{
  "dataset": "photos of plants and fungi (iNaturalist)",
  "horizontal_flip": false,
  "conditioning": "class",
  "head_dim": 32,
  "steps": 13800
}
Rows from block 5 of a small class-conditioned image flow-matching model, named by matrix and row number. Rows with one number belong to one neuron. Each number is 500 + 50 x the weight over its row's rms, rounded and kept within 0 to 999. All counts start at 0. Numbers have three digits each. After the name is the row's rms in percent of the matrix's.
Before each neuron's rows are labels from the 100 images, of 14976 (inputs lightly noised), where the neuron reaches its highest value: "strongest on" is what is common among them. Only what is clearly more common there than usual is listed. The data: photos of plants and fungi (iNaturalist).
# fc1: MLP up (model.blocks.5.mlp.fc1.weight, 768x192), inputs 64-127
# fc2: MLP down (model.blocks.5.mlp.fc2.weight, 192x768, transposed), outputs 64-127

strongest on: family: Asteraceae
fc1.183 086:577423505487479479473518524533537460469504575525463568495530504463531442434508527541467534491512475513586428520468553477483513548454491577531442530408455519526438526544461346392484503485441466
fc2.183 096:542548514494499569512478447471564447535461456549512495529489529549411548546549572477468527414474488490503496520459544463509508433553474556480468461451541533502502550518552384552523645511404507

strongest on: class Liliopsida
fc1.601 109:443531474518451453543565453527493576521588468560527609542497484416441484480512480475494541397428538396516400494488521475523501549535496432475453344492578546495463462556533504557508471451485522
fc2.601 091:439509428560424494482543484416406455502404492538543553477522476542554578487538528453553502428446549533447432515474501534530583487596471471532573629364476492530530472539456495506500526486507534

strongest on: class: Liliopsida; order Asparagales; family: Asparagaceae
fc1.168 109:501431479451509462449617556518511566520486484489545569481484493453535556477433569512537590399492521551482505601460460433459453428450528445496474557474505505498485461483576549559472527488509562
fc2.168 103:485512460388569400517545565567484593507504462511526583451430629494514567500499472505573533423535489537400473674576477503494523540442488520474540486544529449530564484484540402412412361493499368

strongest on: order Asterales; family: Asteraceae
fc1.651 111:537584490523472526499506485547530444498592533550514505556510446442490453410452455553505488425491398519439467525495372563495583498502466422496633478501491503557491492514540454489554571487544533
fc2.651 132:492501591525523517468508544453486443472470540655465504546457513459472462584508399422568472467608455459477499477541503456542530542513599567519467472582481477486485546483602482538482492410516491

strongest on: family: Asteraceae
fc1.410 075:499448529534448508515596442490477495505416558513480526584505415515414584497494484470512447451475535480376448456440511627549502439423551632506536482389603662500495477474532484504564517561533568
fc2.410 095:501537481442494533530585602515624504508524602469505517689484531450430452472443485537487519498437529608587538506470614522504514568434508463555516545473452477538495426466451521536517521466553445

strongest on: order Asterales
fc1.359 088:526492442486520472466406468553483489569565582519472413561527554524486492528472510498433426571478599534697544470473566530553501420421573527579527473518496440539514540473511443455495538546525561
fc2.359 094:549474521523488474483437576452435468507398572546575562521488589534554495522498474458398592472537583384315553507443551505496493575491490529539514461562459446506445490521537433505530456417563381

strongest on: order Asterales; family: Asteraceae
fc1.578 095:529445482530425485536524441484493371533502537534588495518495520445443478500558481522502458414520516597404423570466462505543565453501452426466521586486551479472450492561656468557546590479483537
fc2.578 103:529435539531628508580388496493472484505501495462495560455550568550509523541476510470517514469464542525487539449553508499533500419405508549489473420475473489388393498546579455592521325484482516

strongest on: order Ranunculales
fc1.750 092:482569488552404532512503516447511416498433457489544330429529607505490516515422452458412416418495469483447487589470558477547559518509557492480475472474500474553487444475495449466582414491515449
fc2.750 109:559495532545567507511531468473359594546539534462441557501472422409584478497490465458572543506484472502511461434426473559521581449599504501494576548538495559427511505457452472459498494546464541

strongest on: class Liliopsida
fc1.170 085:421481482496487521526534461499611589463454513561472539524476439503409442541514446501443433490602543580398529604456473517512441436554492534494551446553504433506494484485535448529573562643434559
fc2.170 086:520496497525577588483480584527545555474638531584555497551508487561635496504529468500407524449496578501563485410584572499512455553565479552415543478403512452470412507528504540491561493464513483

strongest on: order Ranunculales; family: Asteraceae; order: Asterales
fc1.154 105:455581498538480582484598512447484504528502548539554424439430597483451557500493473507396483531506470483525417493383531485482428417597528513503467516553514565462583489497493434489484502484523520
fc2.154 129:480463487468586539555505459498642415555496510471494479456481305541663471472504488430386493543471537516545461515392534514507503569511471479467548477550466469426611484515512422526539547450515543

strongest on: order Asterales; family: Asteraceae
fc1.279 125:496425507477468503499508520445497536376497555503515598535535459462398526513476467404432427530488560514508358442503459446470451510468447479545506517496607568495560536571461429498433581382496511
fc2.279 163:551476472449524487568590548471497489628550415530541465455442392503386547439456463583430436527527487528561510449469552578502516535471580465479510505444570500483489479461502573509496502526558488

strongest on: order Asterales; family: Asteraceae
fc1.569 067:529492427440517530477492458547457475492485551568548448433428481515437503499654571585542488494512466485491491524509510437511587456471451466392444537497571541547519449480597473542596505509486559
fc2.569 084:446492373428482492504491532453506514435543514462448537569516468483562483452505468557519503460423583561491462420474470447567537581449464385483394547503484526525496508494491522496522462500570421

strongest on: class Liliopsida
fc1.105 116:452584498496475531531518452494479525512537442483530586512633541537475511494459617489485487483601473474465450495587484567446477461486384424433506526457514493529524393477549481496601562535407517
fc2.105 093:453451473517502568473579467504526504537478477546553442581573458495521409521496627476493462563471443512478468598560470566595567451517444434390528573433496484427550461437506501550548485468413433

strongest on: class Liliopsida
fc1.436 115:493627614442489531452518540493470539496529548506524497491441477471489544459523416636519611457492438463478493416519426515481517470466543558489471458416490555460462557453571525517476498554448510
fc2.436 113:480474466483582540440536451478499550569470523504521441381466489563533388466542482543511575535509417507607539550510465499496509540450492509577553508479530504554528519535423576518451532487402525

strongest on: class Liliopsida
fc1.113 103:462494480573472512446508498544422500503648456480513554591514558530464433500464487553477535473532505499467462475382510481550484519472455530462594543613469491561544522540576517575536516500480480
fc2.113 089:472514610513495467555475550545423503510475544445432430533520436513420602496438549537514360565549480562510465559487535523498457588539447479587506434646517495482564496492480543517471473505460393

strongest on: order Asterales; family: Asteraceae
fc1.671 112:495459328470504406512521456469491453421555509485491489432457527519455560517445518474471468520602430504545579536530421542526627528480643496517506495523469467496551510468514425450572568473428507
fc2.671 096:509482473602471435546563539540520602476468499576486548451548454492517502478514521492496497507465410491457517489568466538522298518523522546561542453639515514470575478539460389564596488451440449

strongest on: class Liliopsida
fc1.323 094:463542525393505577444499600458505599458497499450527519494471482501504488554487495444493608453478499539454456499530472523472527588489495528555577486563439504495574440506513486565437488429453526
fc2.323 089:493452477627527496553581509490544532433458529424414477518496495528593559507457506498440496413499498521586493380578520513475524529511471516411530446560501452471491445473504534442493480410565464

strongest on: class Liliopsida
fc1.309 131:548577579569518492496506535605469501552463497491510469562536600543506467556525545526506583553470482485572480518450420502603464547483563527536509530536441505534532493500538488449426547437377512
fc2.309 105:566513534433532507499426451476542391486522503480444516482515553584464525460525600493433423414457445504480520565479459477420531453490449434628550485536457535410513519464465494472517504520480473

strongest on: class Liliopsida; order Asparagales
fc1.142 081:414462513462428536394536521506561557494421488539481511555463505548482446577587610524579475466425533471419394587481548518469544463485574479524456583423490515543506405509463458576471466476604490
fc2.142 081:437512456517410464583414525521390543497458477529511408544508412422488598529521622439484490482465550446453391531581463490498516531600528522428560364498490483440584505514572480469472415547448528

strongest on: class Liliopsida
fc1.618 108:499459554505538535490521450407544459572577490607565578462409577477475517539654485512532447514458516439428503528475475483471472523529479511534462448409434529584454504545539515454488395455512552
fc2.618 087:607506529510527534475486494556531490517458533467464505441533551600548541545506511508545527556521446489528570582435577530436489473449478480557482483563579569525587490513562491480506440473530482

strongest on: class Liliopsida
fc1.715 100:484503472451621480504455534508486510499445572486467502548496529472532468554440548429528527393428478487407355500516472519455564535524562444534526485513481544567580498464504370526435560466473549
fc2.715 099:476522498526410458505508426540508490544426359556574434513511583492448504516484521419478487530491472454412506580539540543489536434442556475548554507528499588512482472535472378550516595542411560

strongest on: class Polypodiopsida
fc1.148 102:494504478488493511604506483551435557530622549520459475475486464524575516496543537589531534483506437450541528520564527485523485379527472511515538543531506505498517623423607539563557450554593492
fc2.148 094:515504518452479463588541547524479466529515518446549489418556549447390521479522533483496407550503476588505523510623532460518528563521514408518513523529496504488442508405509466536466536495594502

strongest on: family: Asteraceae
fc1.361 092:471499436505505487487521528452438475511561532535498525547447514457475464507500478457460587597406461531518469574519464493550444430546543475446517499442486512448500612402538462483441516388568512
fc2.361 078:474459429515541522512492480562509473482504542552536582533493467561429606498498425498501449457503468542572518430636459423557500536608539519496570456480497478493464502545488377527427444555563452

strongest on: class Liliopsida
fc1.552 086:525439511544510512574507549527445483467551548406496469461463481396611582481574514532460449521494440502524544461462482541500522581470439495465547542571576492565474477562472609555457501559501472
fc2.552 097:589462492545500558467439470458434501513521502468518589561455536492388539483529534529435561614514406483584498555479431490464491399491502524530454554440500549499490474522510512520515459514536463

strongest on: family: Asteraceae
fc1.332 098:504426500511544480583486478385605545447494513500496472551430536458512510526574545493392472528548594507419535453523487491499546560462590402499505583527560512502481490523530550546486534567502554
fc2.332 075:519557546479514446567423456495616459484520466554533657555454602583473604516515543539362465485458550490568467496536516496542412481303477481513416440520465529466520472530552512477532512481568447

strongest on: class Polypodiopsida; text has "fern"
fc1.128 085:469447531441499525566544523450487499540554539457548533410633474427532462519509493548473479459525506513377494496442494495577498515487521527508511594653489525436518564383590526502441605524455551
fc2.128 090:586540434478510478543428414533386483525495471480410558460477602509513504500502492515449488417528506541456557540560479529482457450505456527499439485532572528502496505548515475454481602541527506

strongest on: order Asterales; family: Asteraceae
fc1.356 102:481518501594564504427547378500502488486592497450467478547529489522474622470489488524494408386585480512506440570540492520522535508539486481392491488526494499500401516547536474393511517475543586
fc2.356 110:511494503445525454397508543520573509519438528526585412498523563530581445493483492456476489373456491454547517470528497537497428372562399503550531507495467476564480541492457436488444516511528500

strongest on: order Asterales; family: Asteraceae
fc1.0 095:571440490471509526531517508535516514570416545462559457514435473524427576494460494557517577474482502509565573482443528518490634448507502587508484592462498532550525516518470459405451403578512521
fc2.0 098:566531432537602529527496556602534537535545520465429552549525593525504431544515510514511448496484489469484555539468556492471488527470504529544537454483490498423584500447487470629412421470556497

strongest on: class Liliopsida
fc1.130 106:495387575457583537523588545516545610501505516485503448460493470504514510536470511540499480562513615501501470534514452435583391593523462522511411473496543483426410418449527467462416486441463504
fc2.130 097:509446496406492517457508520538505508518436522555535535474467509492542534543376483525557529567509596544525508475573528478551550466508475516453501497407460498598446391381422415461430562529448506

strongest on: class Polypodiopsida
fc1.329 093:498507399446497551617512407490489525430493478515496481436498540498573435522461487525490534418453548510447528394423509457480530472487527607533520579548491439596467559470522541507482465433437527
fc2.329 088:659625472512534449564478459535487539501430465441557469526452450440490488460509465506491472553543501523552518548375520461466421528421524518590441473566542506464494534436466556478477446517430510

strongest on: class Liliopsida
fc1.462 119:490538436511498508606534488518486506451466570485513411471536524436576511481498578473520514502622479466445438466559534521500546458471460427502462472420559567496495539489520566455520508594465485
fc2.462 097:514580411579556529578529492484541495468573515526492509427539559523442510489451536495555487573542415529525479550622526466524542552454496474473498538498472508510487588526421493550521450432508572

strongest on: class Liliopsida
fc1.246 103:502462471429362472536522434464466617500476575541528479400552402540378492502480475488554548392533450561419407478452439491468444576527468517550559502674472519497590573484584454565419442470462517
fc2.246 093:554504504499509531448545552512574515526547563481487435461478475420505513507488475553542512554514445504568481491417489507492498417492393523506527469575498402384455521566456403503368515481592502

strongest on: family: Asteraceae
fc1.169 086:520417464580527508569540481454510557504500585526519572472499577600487474478457501475423583545450487533556559473476528570523515519602450489521508495402531507468450566489502599506491503431476432
fc2.169 096:489418516419522559498414512536549536489597503509503484491521661497584611508567489552500533463515384491440507493417513516482480457558535489489451443457535549541395458484546545490496412607445494

strongest on: order Asterales; family: Asteraceae
fc1.109 093:594521500458585502411511460582481576521440502475524456557530525606508492489577429566513517597496515508448542470519495425503486503480534466534402474472515487480488473493440398467510411366456558
fc2.109 110:533499401539441485433490532541431480452493513492474520482498505430565518579531449449468551525490550529511482492544464498457486494551530487492636490448493504471450511527479488605468478569503429

strongest on: order Asterales; family: Asteraceae
fc1.127 111:550519539540504523499489521485492566532603396378473491508470578527486490443522423525452485494534446481496490494489467478504521477476530485525463504486523489462440502507388448451504539539491498
fc2.127 127:580543479421542611521477474498476481475377454468489540476424439563463496536501461473545591482448505523502466449508485486486547493408482521485467510490448509469449540475584419463501597471467401

strongest on: order Asterales; family: Asteraceae
fc1.467 080:596508514516602548523504467496494419416501486439541473465477482433423500475484585565547496468537512545520462484548434354520579514490597442483508471466459507528469419451543488494543497541517551
fc2.467 084:601527546503479495488449535550477630515477546478583508376525509550535422508388480513536535467505577553532513523519480381507456468515531390458444480497509450477476514447503548447489568410599542

strongest on: class Liliopsida
fc1.622 115:436549565570499582415583481528514510551584475528513450458519393573436567574493452470492483513470507481505608496573600484528519470478559543503552440502562498447432568419531530578487524487509505
fc2.622 096:447488511542473498490516513483464525550444461460518397522501355274409504543428536466473500417497496544355542479547563524469546450483468512431496478535506500518508506482491529513400356505476529