config = dict(
    arch='dit',
    model='class-conditioned image flow-matching model',
    dataset='photos of plants and fungi (iNaturalist)',
    train_examples=90422,
    image_size=32,
    horizontal_flip=False,
    conditioning='class',
    objective='flow_matching',
    cond_dim=128,
    targets=['order'],
    num_classes=54,
    cond_dropout=0.2,
    logit_normal_time=True,
    norm='rmsnorm',
    activation='quick_gelu',
    mlp_ratio=4,
    head_dim=32,
    fused_qkv=True,
    qk_norm=False,
    inner_norm=False,
    patch_size=[4, 4],
    layers=8,
    width=192,
    positions='conv',
    optimizer='soap',
    beta2=0.95,
    lr=0.0029,
    beta1=0.9,
    shampoo_beta=0.95,
    eps=1e-08,
    precondition_frequency=20,
    max_precond_dim=1536,
    one_sided=False,
    adamw_lr_other_params=0.0017,
    grad_clip=0.5,
    steps=13800,
    batch_size=128,
    epochs=19.5,
    lr_schedule='cosine',
    final_lr_fraction=0,
    warmup_steps=690,
    weight_decay=0.0,
    adamw_weight_decay_other_params=0,
)
Rows from block 4 of a small class-conditioned image flow-matching model, named by matrix and row number. Rows with one number belong to one neuron. Each number is 500 + 50 x the weight over its row's rms, rounded and kept within 0 to 999. All counts start at 0. Numbers have three digits each.
Before each neuron's rows are labels from the 100 images, of 14976 (inputs lightly noised), where the neuron reaches its highest value: "strongest on" is what is common among them; "patch colour" is the nearest of a few named colours to the mean colour under the peak. Only what is clearly more common there than usual is listed. The data: photos of plants and fungi (iNaturalist). In brackets: how many of the 100.
# fc1: MLP up (model.blocks.4.mlp.fc1.weight, 768x192), inputs 0-191
# fc2: MLP down (model.blocks.4.mlp.fc2.weight, 192x768, transposed), outputs 0-191

strongest on: class Liliopsida (29)
patch colour: white (41)
fc1.375:543442404391509503500505414480465435510494558507495486517459577544383535537618405413509547503447463574442501466466609507504423534505550502526483508560522456480580465510555489463616485518557590484508538490517494495472369536497549465503545426584423443540450397508488451469406492518495474527512593629514614534536509533558463517473519559456526516527447557456449455540510511475465512569508529474498515509484514467609435481475515545501484487477535506580451470543526483511410444355464463488496502473530490422486507493420510540549492533477498526496453448534645481421423528422497475530
fc2.375:514550395373460484449456542457501490471489498575502502540545637467465514473550418491464534555397564498480464501604592476667531499469471555527442493498568547500530498417436506433421540508506587515457480530529558431447490486518511514552554513429454506529613527508432499444480533525522460495425453544441580439451477533389467607493498480495470473506516474503523584551567578439510463444488476523546478536561511562519552477459504486494534518586550474498510496439555591600508578553492579574538518477496490458516440489547480472500541467467367461480500469479593519460397492483537523433

strongest on: class Liliopsida (26)
patch colour: cyan (62); white (25)
fc1.172:467551499426416484479475461459497572536461507466442479457536488552427442543550521487438493527590529450478505491504507470480537444560423552548599503456520507406514458518480534574482493516589545510478489447394357544456495509546577537466465497547595485543465450477471468507424516476483564479451459466535551427477459479581495598506438470572528513491509456486492543549469566429403542494516501433510527492422460521519581376445562548459457493541524445543380491590429432553484485592474513413526489494468577525519516538504486462423471503514491484451555582430502446543553531515519337613
fc2.172:549391420421536505469502489501459516438535489516452437491604495534326497540489512495441475511557507482489503465451512360400451498517478509457469458504412482507523512566517531454486447497661444507511438592434470452431434623534516459496549571499489558491534566558574489497531452444511459531505467388502419473535475524538483489504485559507488426484500512441505488505558432490481499434535464490517570569533474547484431417472526421515521442508567522384563432508557519371524494476487434489576496519555554470461534518537493510510481481597540553567463516465497481461557543431563391524

strongest on: order Asterales (32); family: Asteraceae (31)
patch colour: pink (29)
fc1.244:491388529527564471505475560516451498528479511568548586547509457497559413482446438394538452553475584529559581541484466463464419527513549432553500450465423464532467533458574492503481482520485504534455488562469524585437518534481494471591453505463446595557571494603438465499568512510458437521595504533406464485429516508616508567537505527550494442478493496533426492494511477539552557512376483484529545533342466550551442413517583544592458492569466473500606465557505477502528436498500408524600506488593488513558465510496512468533557510483454487621502516431522462543536580511554512473
fc2.244:612399388605531555363492537523623495487467518517506471496495517483481493483484585536427466467490489399452383411523444478468524477528557622527469509467508501464545502538541496526408456525479508533505533591513409493525468510521570496617410492474475593478457563553508493508549537500476491529547551494497495449496445533514551429465499491472533488437429533417518483547484463523557437562447473458514528501435497570473452554499444573479478483554528512523391524465519564573469524373441618431567461484433513524492471469462482442486580472535523500550529456568467529463515401563577459451

strongest on: order Asterales (32); family: Asteraceae (32)
patch colour: pink (32)
fc1.23:538410552415515495531491528396490478488498486631476501457542526459601488455529447566624509471603555534475586495545472480517517483530478593497554524462507559488625524551542556546431511415541481575448487542493406461514522593566414489489520525446550468516308455572543517473518469451493482507461484500547421539496488458578536474488532539508532420503461508472542480514542515482513494412514515463496498500465497515438522482550452470518557541452589420530502499472502439444530467482605406470482473558590476391461555528554538502459395495444466471570423591444476543460437525493498515549
fc2.23:451465485523496487535480386449543495487526485495530508400548466532477496516450493507496433555406546489413371536479555461510518402474511408473483476465421509422558509528443437492428476442530388538551499551546446478529476533489534484477496534533534487426457438432487483485502470436470389500424489514491501446601504456575470665512547468424484490524534517495529569488504517409511462516536462443469510491631478439456418520495503492489597486453441525464595572500595455562404429546517470513451421555567528543467356512478491428506456473439470497578489514537493528441400528476465536485

strongest on: class Liliopsida (25)
patch colour: green (39); black (29)
fc1.498:405476559490473486394511499532481507519504542526456528472413485411517471514441464472480608548491457509481415556397461402513458432606428510456476489559517510456472514457476561513511528415503494475461421548600478488508442463457483561504483441495630436418414531488518479499560553500590389469481430387533505555501504541536545512377535507481514462501595398506442556476399477547579511419469499495487569596551571511484497489464443463477481562513563451447509413456550472566523492457510470538462554474544568516484558520494382493498615467517525544527520485554490568511426535468505492483
fc2.498:504542387536456473513454567525430494494470494493519495418419443544479594561555550556530517546494526488391584428621450445495512558437376530485462498476415520536436458600517502564556527445552530550558509431603470511588534436540564487564436473478516546469515514546494481493479555545472410490532515471436515447497529485422441493464527462495478484452443483490530467477433500551554505414475512528470512469437480622525456449471514553520483586482580530500524526551488480476544603423491579544535498483477411438540502464510507522525475415467534488471497349444483453529434368492434580534

strongest on: order Asterales (30); family: Asteraceae (30)
patch colour: brown (65)
fc1.575:449525479525528416476510550460466427586410534468472540497478488544509532547562501510524432498393468499511421422500484523361543501514496488553450484539520598420562426595480543450517525453514523502444442450466476566509537461462496533578570587485447550506484567498493457474581492440469563468447430443473476530513504582448533427486544540489489405513450559489553485521529566533475516422424459522474411572421567587522389552443503555431499472574548400494479534456507474441523453496485462566502522537546527415486436512599476356574524459517538493506411565550451432457487538497551438485
fc2.575:473503546460512543529507522431478495501551501428492497531418572532567488513390522456523568474370514450573584427499498643560521485545506471518537446523508529559579539525488475475490478415507520480567480372474452587467493549463539531456575453507477519492638524549564554519578486478544521525416538430508442556432568502500510545509521488497569518448463543498505350520568401532522507390479490544559531477377562471499549526530456462512475421458486618454564500533419474479516462494477431435523518489419404503531547474519525488457489502458453492523458493478548495598480398550505559518

strongest on: family: Asteraceae (27)
patch colour: pink (28)
fc1.766:458493449404546471577457485489440532493449555523492491434532464501548543481528508486458491606535536455491438597504444476590468468546438495560574462437501494462541477517543531555416458495448552564545500499470515497493458553472535508520522609500545557549532545503474546491511491522529499498528444512412591381530469504417449521493496437464514402472462552457504452427458440516562536601519406503579465563520500441410454504475534443458534499521595489485575512520430524431521470475581500470516471474557467461492503399472561541524476573565417448442518640422421533425541535584558607621
fc2.766:509585504478523526461514471518548500508500471487461499518544533434553509504570582509495438573539469526468485439486411448414515543433546455510433451531412530416618484534502538510568547420535532485478465437508418522388516468456433489509521528494497499488487502438422522571504459584525454527523540644504511440410491470518566469476457526516540457539470610507505552505533529497511431404506606418505503582498478433491526478519523462482421515462602420403405572475546554665610618484567573534406527524488564451496447460546491475523513528491497499513549550503566532484554517454472509496

strongest on: class Liliopsida (30)
patch colour: white (39); cyan (28)
fc1.369:485541517452472461413445485594583486555608462591556475511366518548551586457522550468429504539505455520463491467537507482516468490505493450483565530501536585455597511528507575582493533481492519481557507555524565468410599446553644556574464530462616499538442573459531514522502512490508540597401555394541580448554453481528551485474495471508568443526399504457510462498594450495519464354481498517471519528481479516472515457540439543483580538563545423375434496497495449468517505524438474414544503476467531421480465561462471507478469522460428463500433567509470518516526462525498461530
fc2.369:462439451522556537555511517634567556513474480441533401474491516567445488498464462509418412544569597462544475529516498449554445553514415515387432508536498515418536516508576488495541559567512448524488498522465520592506474483481409549506479450589471511458447534494463482555604501502468436551478441515489384508589507436512522471475489491503551492501636414463544432420496445556563506461481506421423373490578563497479467474495496457496584512536432492503515490508502484510505467500464368476545423572525541537516482418506468429572514480398608510519461562496523517502510437532572586497

strongest on: class Liliopsida (29)
patch colour: white (32); pink (26)
fc1.91:473435520438476509449493451600494583497535523499530576555480590421423510454561442478512504563531534516492449487518498519414575478495524571421555536478583507538514561420499512500530439378456524502448456415529555385466481490470641541535545573523506507579504521373504478462535487455517498469521516512509406459500527527436535578494445546456457463479560520522525470492438457554479435447481473550546492559471606478538506535431499487496522370605542470531435499481483465502588477506606451446447601513460423505532478530524509467442485510508469514535494510578551525438560410581503365447
fc2.91:536486476444477474395521543503378393504526522449528517495484560582593522512515569514498449494483457465418517409459571545565477447571531454518494502496515505486475417442477509533470426429510523480630480461525479404516542564423416467556476511539548439476453625381529512452478505420494427524514537422539451410424511572374554620509480520537468457520461563437454416572465518536521542436498449600508525476439496535518489482541515515573595414558597524447481507541545513466595497495515514526538463514516518457481503562431530516421469521515541520498467515521530429517576504471476530446

strongest on: class Liliopsida (34); order Caryophyllales (25)
patch colour: cyan (41)
fc1.396:519503411433492543485578539541586491529515395501462567479483497464470537560560423469454459500551545417454575533513549499495437489456507531503479456520533535454534554545453472504402537494539557402525471610586438484510552593459623539490468389406498430484488456532519555431423510525443498425479455528445465447583524516583516512492413399607507497464506575490489531489549483545493516499542523475478426480513443518529575517469594486501423477582551511507385451486480499626489553515460535442556554436509527457459483520533446532502493536513574563485493416446480574436551478541500426602
fc2.396:487510456532547504476641438421432456543473543461571410514388552450450491560489451540526536410492481512500460592345565490550441486507599503451477505455453471504519424429645495532527507476475469512567488521595496426485442420391469517605458533439402462493517471535499456488514501477510562415521500517467473407476579489433513541490478513484485496452458511533490518520564479448515492513537459458591550492432535459469474557517504517498574521511487467539556482530537610388531497468456579515554493456536483512581432592428503479477454519449501560476518554509515517422547510523458412392

strongest on: order Asterales (48); family: Asteraceae (48)
patch colour: pink (30)
fc1.163:550375664446488516549460525410465562433507498566456458454531513555501530517469458513570471574489544523594539565430514504526470491523585504519432497528554449554466500489625501359411503494477430582514522552480550459459472520500478477546466460524434488462523475526503466486453512524514476556499498587465503467492532488538444629479515532555501482448480586451530534531474459522579519537542512468527474485385500478522505557525564430557490523470629453489508555466469516448552476486495394491510521530503493456450516496508522560303462447494457579522465468381496529484558528568496458608
fc2.163:530544312552457485403477440569546481531509463581485539484604527479468506449535574491479470528604462492564495449545379514485494480559589556493459522482458479550484434526498487437451553524514486533565511569528444412483488584441480453533557509499489488455529515506511453509449475589481415534525588473482501536488471486598486376505546547461500521523520524533436526484540550530510489518574586582456601513484450560484387564529496510474517592535601529406429575529413477582514554507588509534537524535405489474516524421572553464539530421518463507453502417525487452489477446517497547455

strongest on: class Liliopsida (28)
patch colour: pink (26)
fc1.31:542578531531449516464471504458509493503493364491494533485450460496464496418475526492469522404530413519516517461580590526539520523442534527403473466511545463424437483508471558533515565499417528517553491413592520512512480465533553521399476555336502442412442461483408552571517521483417511544488572459492506428455438549542518557505477478539507510480503461492492434470455487494497486482527542509455371547479506605485547480469432546553579472576502485486525527479527452473491518532537465516586500450518633505466597481539453590479562583484432510511582445436599498408476456571467544616
fc2.31:461538482575550531566531501591519514473469562580492462548495358471451536536463484567433528544484500505540480543519496492395458500557559570533553481515441454501523553543614492492469470544455561431406493389537478412544513424482537475500520464445493369518469528548429500488553514511463437535457363429490371520558448557512470418519498525453502633463462477492549492557526580459444436501482472556442550521538557492464597502482548457433471443507409561455507479529554495501483523431413553415548439546440547470542555484599495454483496505468417524529446506456449539462564484516533498492

strongest on: order Asterales (30); order Ranunculales (28)
patch colour: orange (31); red (29)
fc1.401:556486436491591485463507536482474566437453560448496535491495580562526572441445491464527525427457537558533508472496540466460471470458473562521517578512521529504476464448594635508531365569445495461508569533557506539510543499508575499480436514513511515535545519450600575493456554477504486453510452421391509441569416540480500462566488503453465557431541554536403479426542490488455502462493407530458497518521348485559555580423501548519450443587521519491433521504542401392506477475441531495570508519471516621543539545525545469449360462416449572469553490476505546511509470453445525480
fc2.401:524415568490539520510565405470522435538502524516454505475435601487507505540585534523519488600526445495462576498442502522504457521471485401555534458543572561537486489561444491475572426509533495528438490553592426552469486499432437509487454450535561462478538523398511508433467581483540537466489539421601563410548481491451479448453479468504588473456451486483534574432621506557525459506521481388463594517552450485440518427478496527523500431506517493459588545484417326492490555488520454479504512536391488491450527508468497480473407501475373436457525390497534509525546592548499493504

strongest on: class Liliopsida (25)
patch colour: grey (79)
fc1.264:496443486533489643537510514497533548503533523471457621463493516476562411432561572536533481518531550488515458582469460516589451555472500618546466472470501424452492571420593488550487544400562488506529458454472471523518468517433498416452565510512454458546422418505556437436444436560554464525501562449546437528380503481451512501508469542438551538505501444566453495563511420425527508476460527564451553512448521528538500632477528471559453496491535451587455552413401595496587503558596504441521572476556478585501504445446557512478443481471496564472502442478437514492437548514508434494
fc2.264:538471465456460469535460513507361545518528476467486496524454486525511493580478557432446499546541542534381356644484491434497466418489466494430462528503379493544535504582519504580547462426532441483526500572601535419472523568493516443562500431503459587445365513457599503509461506494499431510503478497482527504493487504505450463488502495453522585545510514460510540514501590484545508539559571535424435470539544545513473512514566520531589513587554537480489549551449571485456664496408520474530487507509507512486483394478507563484487510482521510376446457490492536433491607458512467575